From a checkpoint of a small multi-label audio tagger: activation gelu, num experts 8.
Rows from block 3, named by matrix and row number. Rows with one number belong to one attention dimension. Each number is 200 + 40 x the weight over its row's rms, rounded and kept within 0 to 999. All counts start at 0. After the name is the row's rms in percent of the matrix's.
# v: attention value (model.blocks.3.attn.v.weight, 192x192), inputs 144-191
# proj: attention output (model.blocks.3.attn.proj.weight, 192x192, transposed), outputs 144-191
v.59,101,227,180,233,191,147,250,282,166,188,192,220,147,156,195,137,239,179,117,224,226,253,271,189,210,240,248,211,168,179,206,255,251,144,174,171,200,163,136,235,197,241,171,234,125,242,202,161,162
proj.59,101,205,215,257,186,215,166,240,259,222,234,254,179,190,163,110,189,164,225,225,232,167,210,206,218,202,181,183,169,203,156,186,150,255,152,201,171,194,190,184,195,210,178,296,210,193,184,133,215
v.60,102,233,208,183,216,149,175,257,194,173,205,220,156,201,153,193,234,231,147,253,239,219,208,147,224,249,162,249,242,191,170,218,246,257,163,213,268,153,252,233,150,239,198,184,146,189,191,222,180
proj.60,104,173,244,198,155,163,233,188,238,195,166,207,122,142,146,218,172,156,196,215,219,187,130,216,153,171,191,175,206,176,204,134,222,217,252,160,197,191,215,215,199,228,254,189,128,185,120,112,214
v.61,099,157,220,139,209,207,164,124,189,130,169,261,250,129,184,203,164,169,216,215,290,178,242,177,206,226,221,214,206,213,176,216,236,240,133,230,239,233,135,196,211,222,198,289,190,265,159,174,244
proj.61,095,177,226,242,188,205,156,189,272,198,213,195,203,259,187,232,231,220,227,179,209,258,183,208,231,217,191,249,246,209,154,254,182,165,137,207,200,202,187,177,231,203,193,181,229,174,271,261,189
v.62,100,148,177,131,205,144,240,278,178,205,179,188,112,109,227,177,274,152,226,198,206,260,148,199,182,189,228,168,209,141,144,142,210,188,78,249,258,225,186,224,239,231,210,175,211,211,181,275,141
proj.62,103,245,263,200,170,220,232,148,189,250,200,161,251,189,206,222,167,181,190,172,212,143,261,195,233,125,210,243,234,190,276,166,250,190,211,225,192,152,253,206,196,163,246,256,226,231,302,137,173
v.63,100,236,247,246,90,213,196,200,225,173,211,172,186,141,185,176,227,154,199,340,234,180,226,183,200,208,284,191,219,152,144,158,201,285,299,176,168,197,232,237,238,149,213,202,211,147,118,181,167
proj.63,090,220,200,230,202,208,172,192,218,275,192,209,245,164,226,164,231,229,174,205,238,151,178,188,181,209,187,232,245,208,182,231,138,177,190,250,156,254,195,185,160,122,219,210,244,251,130,169,194
v.64,107,139,247,222,256,255,256,267,129,223,161,221,226,245,201,245,220,192,159,154,185,188,196,193,293,198,187,206,209,239,220,162,227,196,221,189,201,204,209,276,147,128,180,239,212,222,229,236,154
proj.64,109,184,196,168,202,211,171,258,207,200,193,203,217,147,218,183,210,192,220,147,218,246,163,204,269,172,295,189,272,172,175,172,198,262,222,190,244,136,159,204,179,124,167,135,239,277,153,178,214
v.65,100,147,199,236,177,247,227,212,226,144,178,171,216,171,245,228,148,265,200,196,168,259,216,158,215,144,133,150,237,174,226,228,182,247,208,237,205,230,175,153,153,145,190,192,208,187,218,166,233
proj.65,103,147,210,187,208,146,174,226,222,164,154,238,180,161,156,186,196,189,192,132,232,228,214,164,179,195,265,128,198,208,272,175,238,164,194,147,223,236,167,175,180,218,159,107,189,212,219,189,221
v.66,101,157,175,172,228,158,220,174,137,185,168,154,237,258,190,208,235,129,230,163,246,156,202,207,209,251,199,111,199,222,193,186,248,173,145,154,224,207,269,217,186,262,236,256,210,175,231,187,237
proj.66,104,175,261,198,240,178,173,176,220,187,182,149,152,145,155,127,155,243,201,186,148,164,136,242,195,142,278,262,245,216,207,235,208,242,260,201,201,239,168,241,262,165,172,186,221,234,203,188,196
v.67,099,242,185,110,153,237,175,178,239,199,239,208,177,196,177,218,219,191,209,162,254,153,237,164,210,227,211,177,166,274,197,144,213,143,228,217,200,186,198,170,235,227,153,232,243,228,214,177,248
proj.67,096,162,186,170,198,265,195,153,194,123,226,226,186,309,227,168,203,216,321,195,169,214,163,189,200,223,104,169,159,264,222,224,175,217,211,221,119,236,243,188,201,185,265,124,178,178,191,198,130
v.68,107,245,171,231,208,236,197,188,252,211,187,173,237,199,160,253,185,150,220,133,198,222,230,238,183,169,205,208,282,129,218,196,223,135,166,197,200,234,205,207,143,174,143,216,249,204,201,178,232
proj.68,099,198,187,199,225,248,272,191,244,168,213,150,146,179,155,180,211,250,194,207,265,183,197,215,211,256,239,111,192,205,280,221,155,194,145,215,129,151,142,235,109,183,239,238,151,201,143,187,189
v.69,097,147,200,205,237,161,213,240,194,215,235,212,166,237,208,207,177,191,194,218,194,220,214,237,176,189,171,163,179,208,183,191,158,198,188,218,154,223,139,222,182,220,233,200,163,245,187,263,245
proj.69,097,205,171,190,183,170,211,186,239,239,198,261,163,117,246,267,163,223,270,231,195,182,146,187,222,217,232,247,147,202,257,148,252,208,217,191,119,318,207,182,254,216,172,182,157,179,221,178,235
v.70,107,221,189,199,190,174,241,172,202,206,192,138,173,154,172,162,232,212,190,198,173,248,146,230,171,184,237,183,183,181,169,163,159,253,257,236,214,163,237,207,148,190,203,189,206,189,149,139,258
proj.70,107,183,201,226,219,209,159,246,174,197,168,223,176,217,149,244,157,232,65,144,215,143,218,194,174,169,138,166,213,190,234,194,184,176,234,216,105,190,107,129,213,221,214,144,202,152,162,180,295
v.71,097,144,193,190,205,192,203,176,198,246,177,205,196,230,173,106,179,261,210,185,240,277,201,192,208,173,179,224,226,184,188,267,191,262,178,135,234,308,119,170,199,220,225,98,172,251,141,164,187
proj.71,094,144,224,172,242,174,243,247,168,183,169,198,173,237,142,171,191,152,243,174,262,136,205,218,207,212,252,234,195,236,250,157,289,267,200,215,189,247,203,183,249,232,160,185,219,262,269,190,201
v.72,098,155,230,229,258,153,242,224,302,219,214,198,172,143,218,216,170,247,229,176,225,206,234,254,262,225,284,174,216,184,235,217,251,208,159,199,191,211,224,121,244,179,229,232,210,176,167,202,92
proj.72,099,295,162,206,180,226,175,200,179,142,165,214,192,134,132,199,182,222,190,181,193,146,256,252,199,159,233,154,179,194,225,163,185,170,199,139,219,215,118,161,259,224,172,216,205,211,205,174,235
v.73,103,196,95,200,226,209,231,227,214,199,237,147,207,297,135,208,240,171,253,261,215,166,170,291,195,155,239,240,180,187,184,178,225,272,150,228,251,214,245,201,158,171,166,218,281,243,145,170,229
proj.73,100,164,131,214,229,167,229,215,255,189,185,169,290,183,149,206,230,229,223,151,159,242,176,233,171,230,244,209,264,187,279,228,224,169,182,207,248,211,157,221,233,227,201,182,239,221,195,262,159
v.74,099,178,225,251,259,226,201,261,160,225,89,133,235,176,106,222,156,166,181,174,126,126,147,184,142,166,237,104,181,188,154,214,269,225,162,203,238,203,182,157,227,174,195,195,174,206,190,195,256
proj.74,096,209,258,184,257,143,232,155,226,169,249,266,198,254,189,231,232,201,214,189,237,198,191,255,198,195,214,225,206,187,183,213,126,201,177,268,198,267,134,199,224,187,185,187,203,222,153,224,205
v.75,097,121,189,225,195,139,190,163,183,148,197,141,183,251,262,217,178,243,170,253,150,186,264,236,226,199,207,252,156,168,217,274,189,176,182,247,185,121,213,286,237,148,148,143,209,202,203,226,224
proj.75,098,136,209,150,261,180,209,226,155,263,208,213,193,192,128,123,214,245,176,195,244,278,233,159,208,110,161,199,228,213,231,194,255,194,233,218,201,283,175,131,190,212,256,233,162,172,242,174,168
v.76,103,159,168,164,163,247,171,195,226,192,228,215,245,205,226,227,274,249,172,240,232,151,215,156,233,163,267,163,256,201,198,218,169,184,141,180,241,246,202,151,152,201,191,233,179,152,58,257,229
proj.76,105,167,164,266,189,257,212,246,188,198,231,182,213,127,155,148,172,235,170,225,201,220,194,204,124,188,247,209,139,196,170,200,247,121,228,189,237,203,215,193,202,191,136,262,285,239,149,150,216
v.77,098,305,242,210,151,253,153,180,219,240,205,192,188,250,228,200,245,230,157,160,205,168,164,295,245,219,249,206,119,225,212,149,172,145,179,192,246,194,174,206,110,129,217,153,191,275,124,259,162
proj.77,099,103,176,249,246,194,219,202,192,172,231,184,160,204,198,186,200,213,202,196,208,140,147,160,162,145,232,262,272,103,194,230,244,199,209,210,163,115,180,112,265,203,206,218,264,219,235,238,218
v.78,105,236,164,231,191,231,208,262,184,241,170,178,218,170,193,231,245,207,222,146,284,177,202,141,242,304,202,193,161,227,125,194,204,170,230,242,263,202,154,207,157,266,189,220,181,194,187,138,239
proj.78,107,171,150,200,176,202,206,222,218,188,181,172,312,155,267,200,261,260,181,198,231,299,197,202,160,170,212,203,271,217,224,220,154,275,216,211,154,222,210,198,227,291,119,215,256,243,199,176,157
v.79,091,241,213,198,197,100,182,154,185,193,135,118,227,199,194,290,175,185,178,169,263,218,228,235,213,170,137,188,136,225,149,219,59,197,238,188,164,172,183,208,164,187,207,253,164,206,143,183,240
proj.79,098,190,212,184,238,244,217,203,202,224,271,288,175,165,237,237,204,253,192,227,212,166,177,224,185,242,185,180,224,228,285,151,187,167,178,245,268,180,237,199,351,164,193,164,167,150,134,233,147
v.80,100,193,160,209,149,213,158,70,259,273,184,179,232,142,219,210,212,206,204,155,158,173,216,224,230,226,208,183,172,233,189,237,170,294,208,213,154,188,218,187,235,199,184,105,232,207,153,236,225
proj.80,103,200,201,287,196,168,214,191,228,263,233,183,179,223,214,175,259,215,150,280,216,154,214,197,198,263,207,144,255,212,204,269,216,243,237,139,187,167,169,216,207,223,251,221,223,222,175,216,221
v.81,109,172,159,197,175,183,244,189,175,180,155,202,266,181,191,223,237,276,142,243,193,190,237,201,183,242,157,216,172,186,222,207,248,205,187,218,229,139,201,85,238,250,199,271,198,177,113,212,144
proj.81,100,129,195,240,236,229,219,174,207,204,230,157,195,188,246,234,183,196,192,159,199,288,256,227,188,202,224,137,166,218,259,216,166,194,167,238,145,195,165,148,213,98,164,176,201,205,145,244,196
v.82,099,205,248,151,197,121,209,230,260,157,225,178,208,210,208,232,219,224,220,166,114,150,237,169,179,221,108,244,236,209,160,242,226,225,189,272,156,200,168,257,224,236,208,210,146,198,163,230,177
proj.82,100,89,227,211,214,170,213,187,121,220,242,241,242,236,180,122,220,209,179,140,213,154,223,223,265,223,188,228,212,224,236,180,207,249,242,163,264,153,239,232,190,298,176,212,219,167,260,171,145
v.83,093,294,240,196,191,323,224,123,192,191,192,143,110,164,214,191,152,166,192,218,211,191,191,205,209,181,141,217,160,195,173,198,217,282,137,193,232,231,166,193,184,159,254,179,212,151,213,246,217
proj.83,092,262,246,205,205,162,191,239,186,234,174,191,248,203,140,188,232,195,177,256,157,171,154,176,218,157,216,239,266,229,177,241,231,221,260,173,242,106,212,191,206,204,220,265,232,203,186,167,140
v.84,098,210,204,209,270,193,184,213,185,141,228,208,154,175,173,239,218,170,149,242,222,124,172,204,195,225,204,136,185,202,235,199,146,271,227,227,216,195,143,173,118,272,237,224,162,234,255,268,196
proj.84,095,207,192,313,155,168,195,210,181,150,161,221,188,155,218,162,234,200,254,175,205,174,153,204,227,294,190,196,128,192,169,151,178,163,198,195,209,209,242,220,140,128,224,251,196,213,163,187,210
v.85,097,233,158,150,173,280,161,235,197,173,315,182,196,208,295,189,203,147,286,180,245,174,179,208,193,216,224,176,224,225,231,177,191,191,195,222,258,139,169,246,156,164,170,238,208,233,167,181,216
proj.85,100,201,178,237,199,225,199,216,255,230,201,184,237,210,120,141,203,237,287,155,195,246,176,137,234,144,146,204,240,137,188,183,212,199,254,227,216,211,158,186,213,211,215,153,289,210,185,242,144
v.86,097,199,169,199,193,216,205,228,214,235,137,168,192,198,211,199,156,184,204,60,201,200,199,220,235,159,158,201,210,189,221,202,185,194,232,169,161,252,272,199,247,231,262,199,196,187,223,214,172
proj.86,096,189,131,215,155,219,170,223,258,188,197,202,191,185,242,154,113,237,155,262,225,192,192,203,174,164,207,226,245,189,164,172,159,182,215,262,186,88,183,203,145,154,170,252,185,143,139,235,213
v.87,089,286,221,205,171,132,215,188,236,199,150,138,188,170,165,243,187,185,187,137,191,184,173,169,208,187,236,140,229,224,225,237,262,210,192,271,252,175,201,231,186,246,250,216,173,231,194,119,201
proj.87,087,281,100,173,187,243,196,262,127,240,183,246,161,227,231,227,280,204,215,201,227,207,217,249,162,195,173,214,273,244,203,180,148,210,162,271,243,166,229,241,179,150,270,170,259,197,257,136,214
v.88,095,223,199,234,177,196,295,186,248,229,184,219,137,176,155,156,231,166,169,174,199,201,214,194,233,195,209,163,241,128,202,210,162,149,217,204,202,255,182,197,306,207,167,158,156,184,319,240,154
proj.88,101,165,152,131,228,236,129,167,155,248,205,191,271,151,195,291,116,237,268,263,242,203,255,185,209,211,201,233,224,256,175,161,227,211,208,254,175,256,177,224,282,248,185,277,209,180,195,188,202
v.89,105,153,174,122,122,197,198,189,163,242,180,277,153,154,178,136,188,191,169,281,221,199,228,129,209,206,195,191,233,148,185,201,198,250,170,141,232,237,183,193,265,189,222,232,223,150,290,123,144
proj.89,104,153,212,198,263,217,138,161,222,207,257,175,187,203,203,176,274,209,215,163,186,195,162,232,198,197,150,252,160,304,116,240,184,217,146,175,125,193,169,184,228,199,209,241,246,251,146,217,199
v.90,095,223,184,208,133,130,291,196,189,290,265,224,217,213,236,178,160,154,244,268,190,188,220,208,150,224,205,181,203,170,261,195,162,180,177,149,187,220,208,227,227,221,172,188,213,169,223,85,86
proj.90,091,214,211,202,221,175,234,176,254,230,157,183,109,151,118,156,234,225,266,179,170,163,183,227,202,167,190,218,183,209,125,197,134,185,160,207,160,296,184,185,219,244,221,228,230,207,175,171,170
v.91,108,213,264,238,199,180,169,147,179,170,198,267,192,135,187,153,152,152,193,175,158,159,180,197,215,139,248,205,261,182,187,310,252,224,141,164,210,187,166,166,111,216,213,188,156,185,235,178,199
proj.91,096,168,308,161,232,207,133,195,244,172,149,164,204,132,307,224,231,264,183,117,206,127,192,199,236,151,197,212,232,173,241,178,243,137,177,204,211,191,165,133,258,175,200,202,187,260,191,132,200
v.92,096,258,185,274,260,182,196,206,243,219,196,162,191,218,184,259,151,194,192,151,155,196,180,213,162,152,176,200,245,181,194,238,235,188,208,204,191,178,221,319,130,194,234,222,198,176,159,214,240
proj.92,102,175,200,192,239,202,160,273,210,221,159,246,231,230,204,233,260,261,220,239,192,181,213,195,276,208,238,201,156,273,240,200,262,205,210,158,148,115,160,176,299,203,178,152,176,156,179,174,182
v.93,094,123,173,157,211,181,175,227,183,170,151,134,235,237,145,186,201,136,166,241,175,150,210,222,150,280,151,208,206,171,266,208,221,155,150,198,246,238,199,254,228,184,158,149,154,257,190,147,248
proj.93,099,184,210,290,209,264,167,193,196,198,170,230,220,197,231,156,180,150,198,207,223,309,172,260,239,129,233,194,110,198,191,172,246,223,173,159,177,217,150,248,197,167,153,222,209,188,169,273,130
v.94,104,220,160,203,188,180,205,203,228,205,208,165,144,131,197,144,189,148,245,196,155,140,206,203,261,288,185,168,242,208,205,221,159,238,228,192,248,194,217,231,197,232,155,201,207,146,242,288,295
proj.94,098,172,242,164,136,177,291,147,169,236,182,239,215,224,178,283,172,218,234,221,179,215,239,196,274,177,178,268,237,228,226,222,207,190,172,135,207,246,285,197,154,210,173,252,244,135,262,167,172
v.95,085,184,218,186,241,254,241,211,165,143,177,281,195,227,257,180,167,134,231,173,211,143,234,181,220,230,205,138,210,171,221,165,190,145,173,200,244,177,194,198,192,206,163,178,250,136,252,203,193
proj.95,084,223,234,239,205,195,272,220,239,256,189,166,121,213,234,192,164,191,192,213,112,187,179,314,191,201,171,171,207,265,256,177,169,162,240,206,136,243,193,169,258,219,215,157,176,226,171,211,172
v.96,100,163,210,103,168,212,124,175,193,180,179,170,223,251,270,253,202,146,238,159,215,164,202,202,169,182,174,165,166,197,247,245,158,237,180,163,195,248,198,217,145,195,228,177,241,159,217,170,183
proj.96,102,186,148,155,191,217,177,218,170,174,209,200,150,169,197,167,179,130,214,160,184,207,187,198,162,269,149,205,185,232,177,196,222,242,190,178,223,287,199,172,221,252,154,205,167,205,161,201,176
v.97,102,228,198,261,180,209,212,227,201,192,186,283,282,230,251,146,183,192,190,153,199,242,197,235,188,245,165,198,174,127,145,190,162,246,288,186,204,186,213,193,160,215,224,174,195,250,174,194,250
proj.97,097,147,209,233,202,169,227,203,175,135,205,220,197,197,181,194,133,221,229,180,285,205,167,203,183,178,176,206,275,192,200,224,183,172,146,200,144,207,229,237,164,193,240,216,219,204,209,244,204
v.98,096,146,146,259,163,193,222,223,184,205,167,161,217,203,260,178,156,232,224,228,176,185,249,236,246,178,202,188,181,162,144,208,224,264,270,161,231,262,188,185,170,220,268,176,226,204,137,217,217
proj.98,089,191,191,207,92,162,167,207,179,142,181,182,168,240,214,166,139,133,200,180,179,229,176,279,264,162,206,177,155,149,210,238,230,126,214,179,189,203,250,181,280,208,161,234,242,162,215,167,240
v.99,100,227,210,184,294,134,255,286,204,174,162,229,151,231,223,182,307,270,179,206,245,118,206,249,177,217,195,197,159,165,185,259,201,171,185,186,219,230,231,198,155,199,206,160,212,215,166,194,210
proj.99,103,272,174,165,221,261,218,146,275,181,207,175,243,137,177,171,218,137,190,224,267,158,136,277,174,265,132,193,180,192,217,187,275,254,155,175,198,243,194,228,235,174,167,204,221,246,178,228,219
v.100,102,220,146,215,189,208,176,246,179,237,205,214,176,223,207,221,234,266,236,222,231,232,167,170,143,173,226,240,177,252,124,135,186,193,157,146,207,238,241,172,198,215,255,177,173,167,213,124,150
proj.100,108,187,196,185,229,197,176,199,246,202,266,217,248,163,192,200,143,214,245,189,199,134,166,270,181,198,165,169,206,197,238,261,284,200,189,264,210,209,221,194,130,200,182,249,222,257,195,306,250
v.101,083,187,293,117,165,270,193,218,211,158,189,239,188,215,179,250,223,131,124,173,157,152,127,154,245,159,170,155,214,321,216,168,192,201,216,250,260,264,223,233,164,231,209,177,173,100,173,225,238
proj.101,095,220,233,194,144,195,268,186,184,214,213,254,173,237,202,192,173,161,207,176,169,192,270,175,229,186,138,256,149,251,145,195,230,228,218,254,190,236,278,118,177,235,183,223,126,227,175,196,167
v.102,101,196,200,98,254,140,183,180,151,262,130,188,194,239,138,229,245,209,151,178,148,230,127,208,234,178,118,169,204,195,169,121,126,169,272,231,234,210,252,227,217,200,262,283,229,231,262,241,188
proj.102,104,145,227,179,142,219,220,215,216,191,228,218,243,132,145,228,119,220,213,220,170,235,238,198,197,269,205,189,170,213,201,157,204,225,196,208,228,195,245,212,176,157,218,174,218,240,229,243,138
v.103,092,159,153,224,139,178,233,205,212,220,275,186,231,202,207,236,297,273,167,174,198,286,106,244,186,179,178,235,147,231,232,179,195,238,156,179,222,209,212,216,231,237,154,137,240,198,200,223,229
proj.103,094,246,252,193,164,221,150,221,231,121,209,190,213,163,199,186,240,178,271,218,175,202,250,209,215,177,252,132,180,172,240,154,227,188,175,204,173,215,148,147,173,244,216,309,152,230,248,215,178
v.104,094,179,172,208,216,204,268,199,211,201,181,162,147,218,219,220,147,244,250,180,179,181,132,264,122,170,179,140,252,210,190,143,133,173,139,247,226,168,162,270,165,244,282,200,181,240,209,210,191
proj.104,093,362,239,225,231,230,176,255,229,207,159,196,248,232,180,152,235,204,215,175,266,222,175,200,149,211,177,197,189,169,255,196,197,186,180,158,170,224,185,180,212,262,165,245,181,197,189,170,161
v.105,098,210,198,205,167,280,178,186,270,257,145,204,249,159,245,217,184,201,225,184,182,189,191,172,273,193,264,182,222,247,222,208,244,243,235,230,201,141,176,198,269,245,127,167,163,260,209,204,229
proj.105,107,267,210,242,202,126,120,242,164,242,207,186,192,159,144,219,208,243,235,167,229,214,175,286,271,183,202,200,191,190,190,220,243,163,245,255,179,178,183,184,151,242,163,125,203,229,108,221,160
v.106,106,216,170,229,207,183,291,212,201,177,201,172,209,219,200,171,115,231,196,187,210,187,268,179,246,173,238,198,194,246,149,159,144,263,163,222,164,226,141,243,173,260,213,211,200,202,168,188,135
proj.106,100,228,191,196,163,182,165,187,277,202,154,203,205,164,163,220,240,180,248,199,208,157,191,194,144,175,154,173,111,200,217,255,180,170,203,189,194,238,177,238,165,166,278,281,224,198,146,243,226
v.107,094,196,259,216,206,179,198,230,138,216,193,165,266,135,142,197,203,200,157,193,266,190,182,141,227,176,217,193,144,191,161,173,251,224,147,232,229,173,223,245,217,153,158,205,301,262,189,160,197
proj.107,097,190,148,158,206,284,177,151,204,181,208,219,153,176,252,255,273,180,183,201,195,217,155,256,192,247,162,185,199,200,214,158,207,207,221,197,173,198,294,186,181,198,275,133,139,207,256,223,230
v.108,103,184,208,213,225,198,223,242,216,166,206,193,184,206,101,173,219,140,289,193,253,199,257,226,221,167,230,212,188,173,121,194,168,199,168,200,243,238,253,206,171,159,273,207,185,265,194,156,262
proj.108,106,188,230,225,213,152,221,275,200,143,185,259,207,214,175,210,181,156,233,234,253,196,234,204,212,230,209,150,231,103,179,225,254,242,168,204,148,295,206,265,210,88,158,182,211,174,148,242,113
v.109,100,202,195,240,190,175,213,200,92,214,254,203,191,199,183,152,198,255,251,210,232,191,232,175,182,209,195,138,191,218,234,255,176,234,284,226,266,99,215,247,240,237,244,198,240,180,258,175,203
proj.109,106,201,223,251,234,202,228,209,193,257,204,303,228,183,215,218,183,250,113,208,216,205,230,230,225,177,226,179,159,173,287,144,196,205,181,178,232,200,244,247,172,215,186,217,127,176,151,237,184
v.110,102,239,247,162,239,190,190,204,179,222,222,148,231,188,194,222,185,164,207,216,232,151,156,218,245,266,150,132,174,232,264,243,215,220,261,220,274,218,274,200,136,152,206,125,178,209,167,193,198
proj.110,100,222,215,232,144,168,133,153,165,204,269,252,139,178,218,236,133,201,179,233,220,173,243,168,201,266,226,238,193,217,139,213,186,225,174,209,158,248,184,229,188,250,197,178,200,186,246,201,186
v.111,099,241,222,197,167,263,232,181,289,200,250,185,158,226,228,252,196,272,200,246,216,239,196,211,200,212,156,162,193,190,202,191,211,229,216,168,282,218,159,239,265,154,169,187,149,257,172,155,154
proj.111,096,187,133,268,195,234,193,178,194,237,167,294,234,186,210,212,211,217,221,312,212,95,247,161,139,138,291,142,262,243,162,252,194,251,152,187,157,230,176,190,177,251,233,206,273,182,192,168,198
v.112,097,140,153,240,188,160,221,196,210,276,152,223,207,148,210,182,176,119,168,212,244,223,211,248,220,183,243,97,236,190,169,207,139,214,128,243,192,167,216,176,226,120,243,271,236,213,232,156,187
proj.112,099,190,183,121,247,192,259,195,218,274,143,161,121,255,247,204,225,235,216,272,169,206,230,184,229,133,265,181,240,175,232,160,211,196,205,111,222,173,279,240,234,140,195,168,243,201,251,189,195
v.113,091,234,236,175,257,252,197,171,209,192,187,135,144,228,267,153,239,165,243,157,219,176,141,238,294,258,125,181,206,209,179,205,249,198,191,188,244,224,141,226,213,217,225,177,183,126,178,171,261
proj.113,090,176,223,160,185,238,217,207,195,260,199,233,204,146,175,181,128,164,122,229,228,243,156,241,200,186,227,207,217,155,234,264,206,222,159,176,160,242,186,180,152,203,226,182,165,278,228,164,145
v.114,096,173,258,233,178,229,245,133,135,140,120,237,168,194,179,239,226,209,78,184,240,215,188,200,270,157,205,165,149,214,238,206,225,207,209,160,214,267,272,166,208,124,120,255,260,191,110,202,230
proj.114,102,206,133,193,166,278,244,233,225,174,222,184,147,234,246,182,147,160,211,149,160,244,157,183,187,248,147,216,142,193,134,221,156,216,156,211,215,145,168,192,244,190,188,190,105,235,220,183,275
v.115,098,119,197,128,184,188,225,238,226,245,201,248,205,160,209,186,220,250,195,206,221,173,220,168,164,170,209,254,228,138,275,226,157,239,201,244,291,185,222,240,288,198,187,264,227,191,179,185,271
proj.115,106,263,216,206,147,170,197,203,293,246,213,217,280,173,210,137,141,139,228,242,171,184,272,219,125,121,173,139,202,164,158,208,222,243,159,201,206,158,259,223,179,230,219,235,141,200,151,190,213
v.116,101,183,278,161,147,214,250,179,288,219,231,179,232,140,153,218,165,238,195,188,194,135,176,259,163,201,211,187,225,242,173,116,162,201,228,256,201,187,231,241,207,181,160,107,220,171,207,243,235
proj.116,108,230,229,266,206,221,203,233,151,231,208,235,140,185,171,175,250,216,148,185,160,157,224,161,261,256,189,193,181,208,130,243,200,196,248,225,177,194,152,146,165,145,185,189,115,256,235,159,205
v.117,100,244,233,173,133,216,239,243,119,218,179,245,294,168,201,226,202,182,237,206,179,186,150,158,202,255,151,173,231,148,156,252,259,247,225,217,219,145,238,218,205,170,296,190,198,209,198,228,160
proj.117,093,213,191,179,192,191,203,165,229,188,235,242,200,224,205,232,218,180,156,126,253,154,260,137,270,216,178,173,219,113,250,89,187,186,211,158,198,199,184,183,238,222,244,165,280,227,177,197,260
v.118,099,223,245,111,203,262,194,157,170,195,199,204,194,162,185,267,222,213,242,189,216,191,139,198,69,155,142,189,199,154,152,189,202,208,248,220,225,194,197,257,215,208,175,215,160,158,252,154,239
proj.118,092,191,213,227,213,211,228,249,233,206,233,245,254,165,113,182,216,218,154,228,201,243,243,198,237,241,237,196,192,162,259,186,202,206,186,240,173,222,160,147,200,160,196,250,209,208,240,130,235
v.119,092,284,226,235,189,201,228,176,312,200,235,268,208,169,212,176,166,202,180,153,146,230,213,141,168,152,246,220,177,172,201,127,259,209,241,227,194,191,238,230,197,158,237,248,242,185,204,156,235
proj.119,097,216,202,225,207,256,194,194,154,214,202,186,225,210,166,217,249,211,175,222,171,156,237,121,270,227,204,249,180,193,116,193,171,183,267,152,169,166,133,202,193,223,263,211,252,145,178,166,301
v.120,099,183,277,259,170,153,171,102,229,225,171,212,202,101,268,252,185,128,168,155,154,225,200,221,223,218,208,190,215,213,155,194,177,201,187,173,198,210,156,204,213,236,259,102,181,242,219,192,254
proj.120,103,182,244,301,205,194,187,253,210,185,212,157,130,220,237,207,213,175,157,223,145,214,225,179,281,241,135,187,128,200,201,238,201,180,190,189,147,173,239,285,180,265,349,192,217,177,301,198,181
v.121,100,239,188,196,255,233,249,235,215,194,170,222,159,255,219,203,170,204,238,218,222,245,282,228,158,146,200,219,212,197,174,218,153,239,214,180,193,92,219,223,171,141,225,203,139,218,215,216,235
proj.121,098,221,217,262,291,215,249,211,141,197,115,214,171,179,181,211,200,221,136,92,172,293,154,162,197,149,239,154,209,228,219,287,216,208,165,137,199,248,247,262,208,232,250,254,224,166,242,147,173
v.122,104,153,155,113,246,129,153,176,206,195,130,235,252,214,202,180,238,224,203,175,195,270,217,201,230,175,243,228,131,152,168,245,202,175,246,161,195,248,201,194,228,191,220,227,212,129,202,151,245
proj.122,100,155,283,174,217,211,190,215,158,171,187,163,300,189,224,151,190,205,244,189,135,153,181,204,283,151,245,228,221,181,202,219,101,214,171,243,297,208,273,207,190,133,205,170,161,155,148,232,203
v.123,104,246,181,200,288,200,257,226,205,178,200,138,285,181,195,193,161,173,210,195,238,205,227,222,234,235,201,181,102,176,222,191,178,248,234,163,251,314,266,141,239,230,240,198,188,225,239,211,217
proj.123,100,215,248,113,137,186,97,210,216,189,218,206,135,156,212,191,212,240,259,151,256,298,222,191,260,144,195,184,203,176,206,173,213,244,148,184,138,235,195,215,258,211,152,168,196,204,211,269,119
v.124,100,184,214,197,159,213,259,161,195,106,179,155,251,148,163,245,168,170,230,144,246,244,121,249,225,208,229,255,160,216,225,180,163,258,212,130,256,205,200,200,206,145,166,204,139,135,205,251,186
proj.124,097,267,297,160,152,277,203,234,244,230,173,184,194,213,193,241,219,213,191,236,170,175,159,205,189,217,181,306,175,201,198,234,110,198,192,203,202,169,183,151,216,230,229,199,215,235,218,198,206
v.125,098,212,228,203,134,193,226,249,234,179,143,147,226,213,175,175,187,199,216,186,245,191,138,178,186,188,228,198,248,151,120,231,191,143,230,145,180,197,211,279,250,211,211,212,214,258,168,101,276
proj.125,102,213,237,198,193,304,206,199,226,140,259,184,233,177,238,187,214,140,142,164,158,187,199,189,255,224,153,188,160,131,208,210,263,234,128,214,128,195,189,180,169,194,228,166,173,142,235,260,182
v.126,094,275,139,199,273,237,292,200,202,188,214,158,178,201,227,116,252,143,147,237,185,169,199,218,178,264,153,207,235,224,115,159,160,168,180,208,180,230,260,246,211,106,221,210,276,116,181,188,157
proj.126,098,212,200,238,214,158,172,187,140,151,149,190,221,232,178,216,131,197,207,176,226,170,191,189,222,192,169,161,207,240,144,180,200,200,220,212,237,131,234,196,174,197,134,224,160,123,223,195,219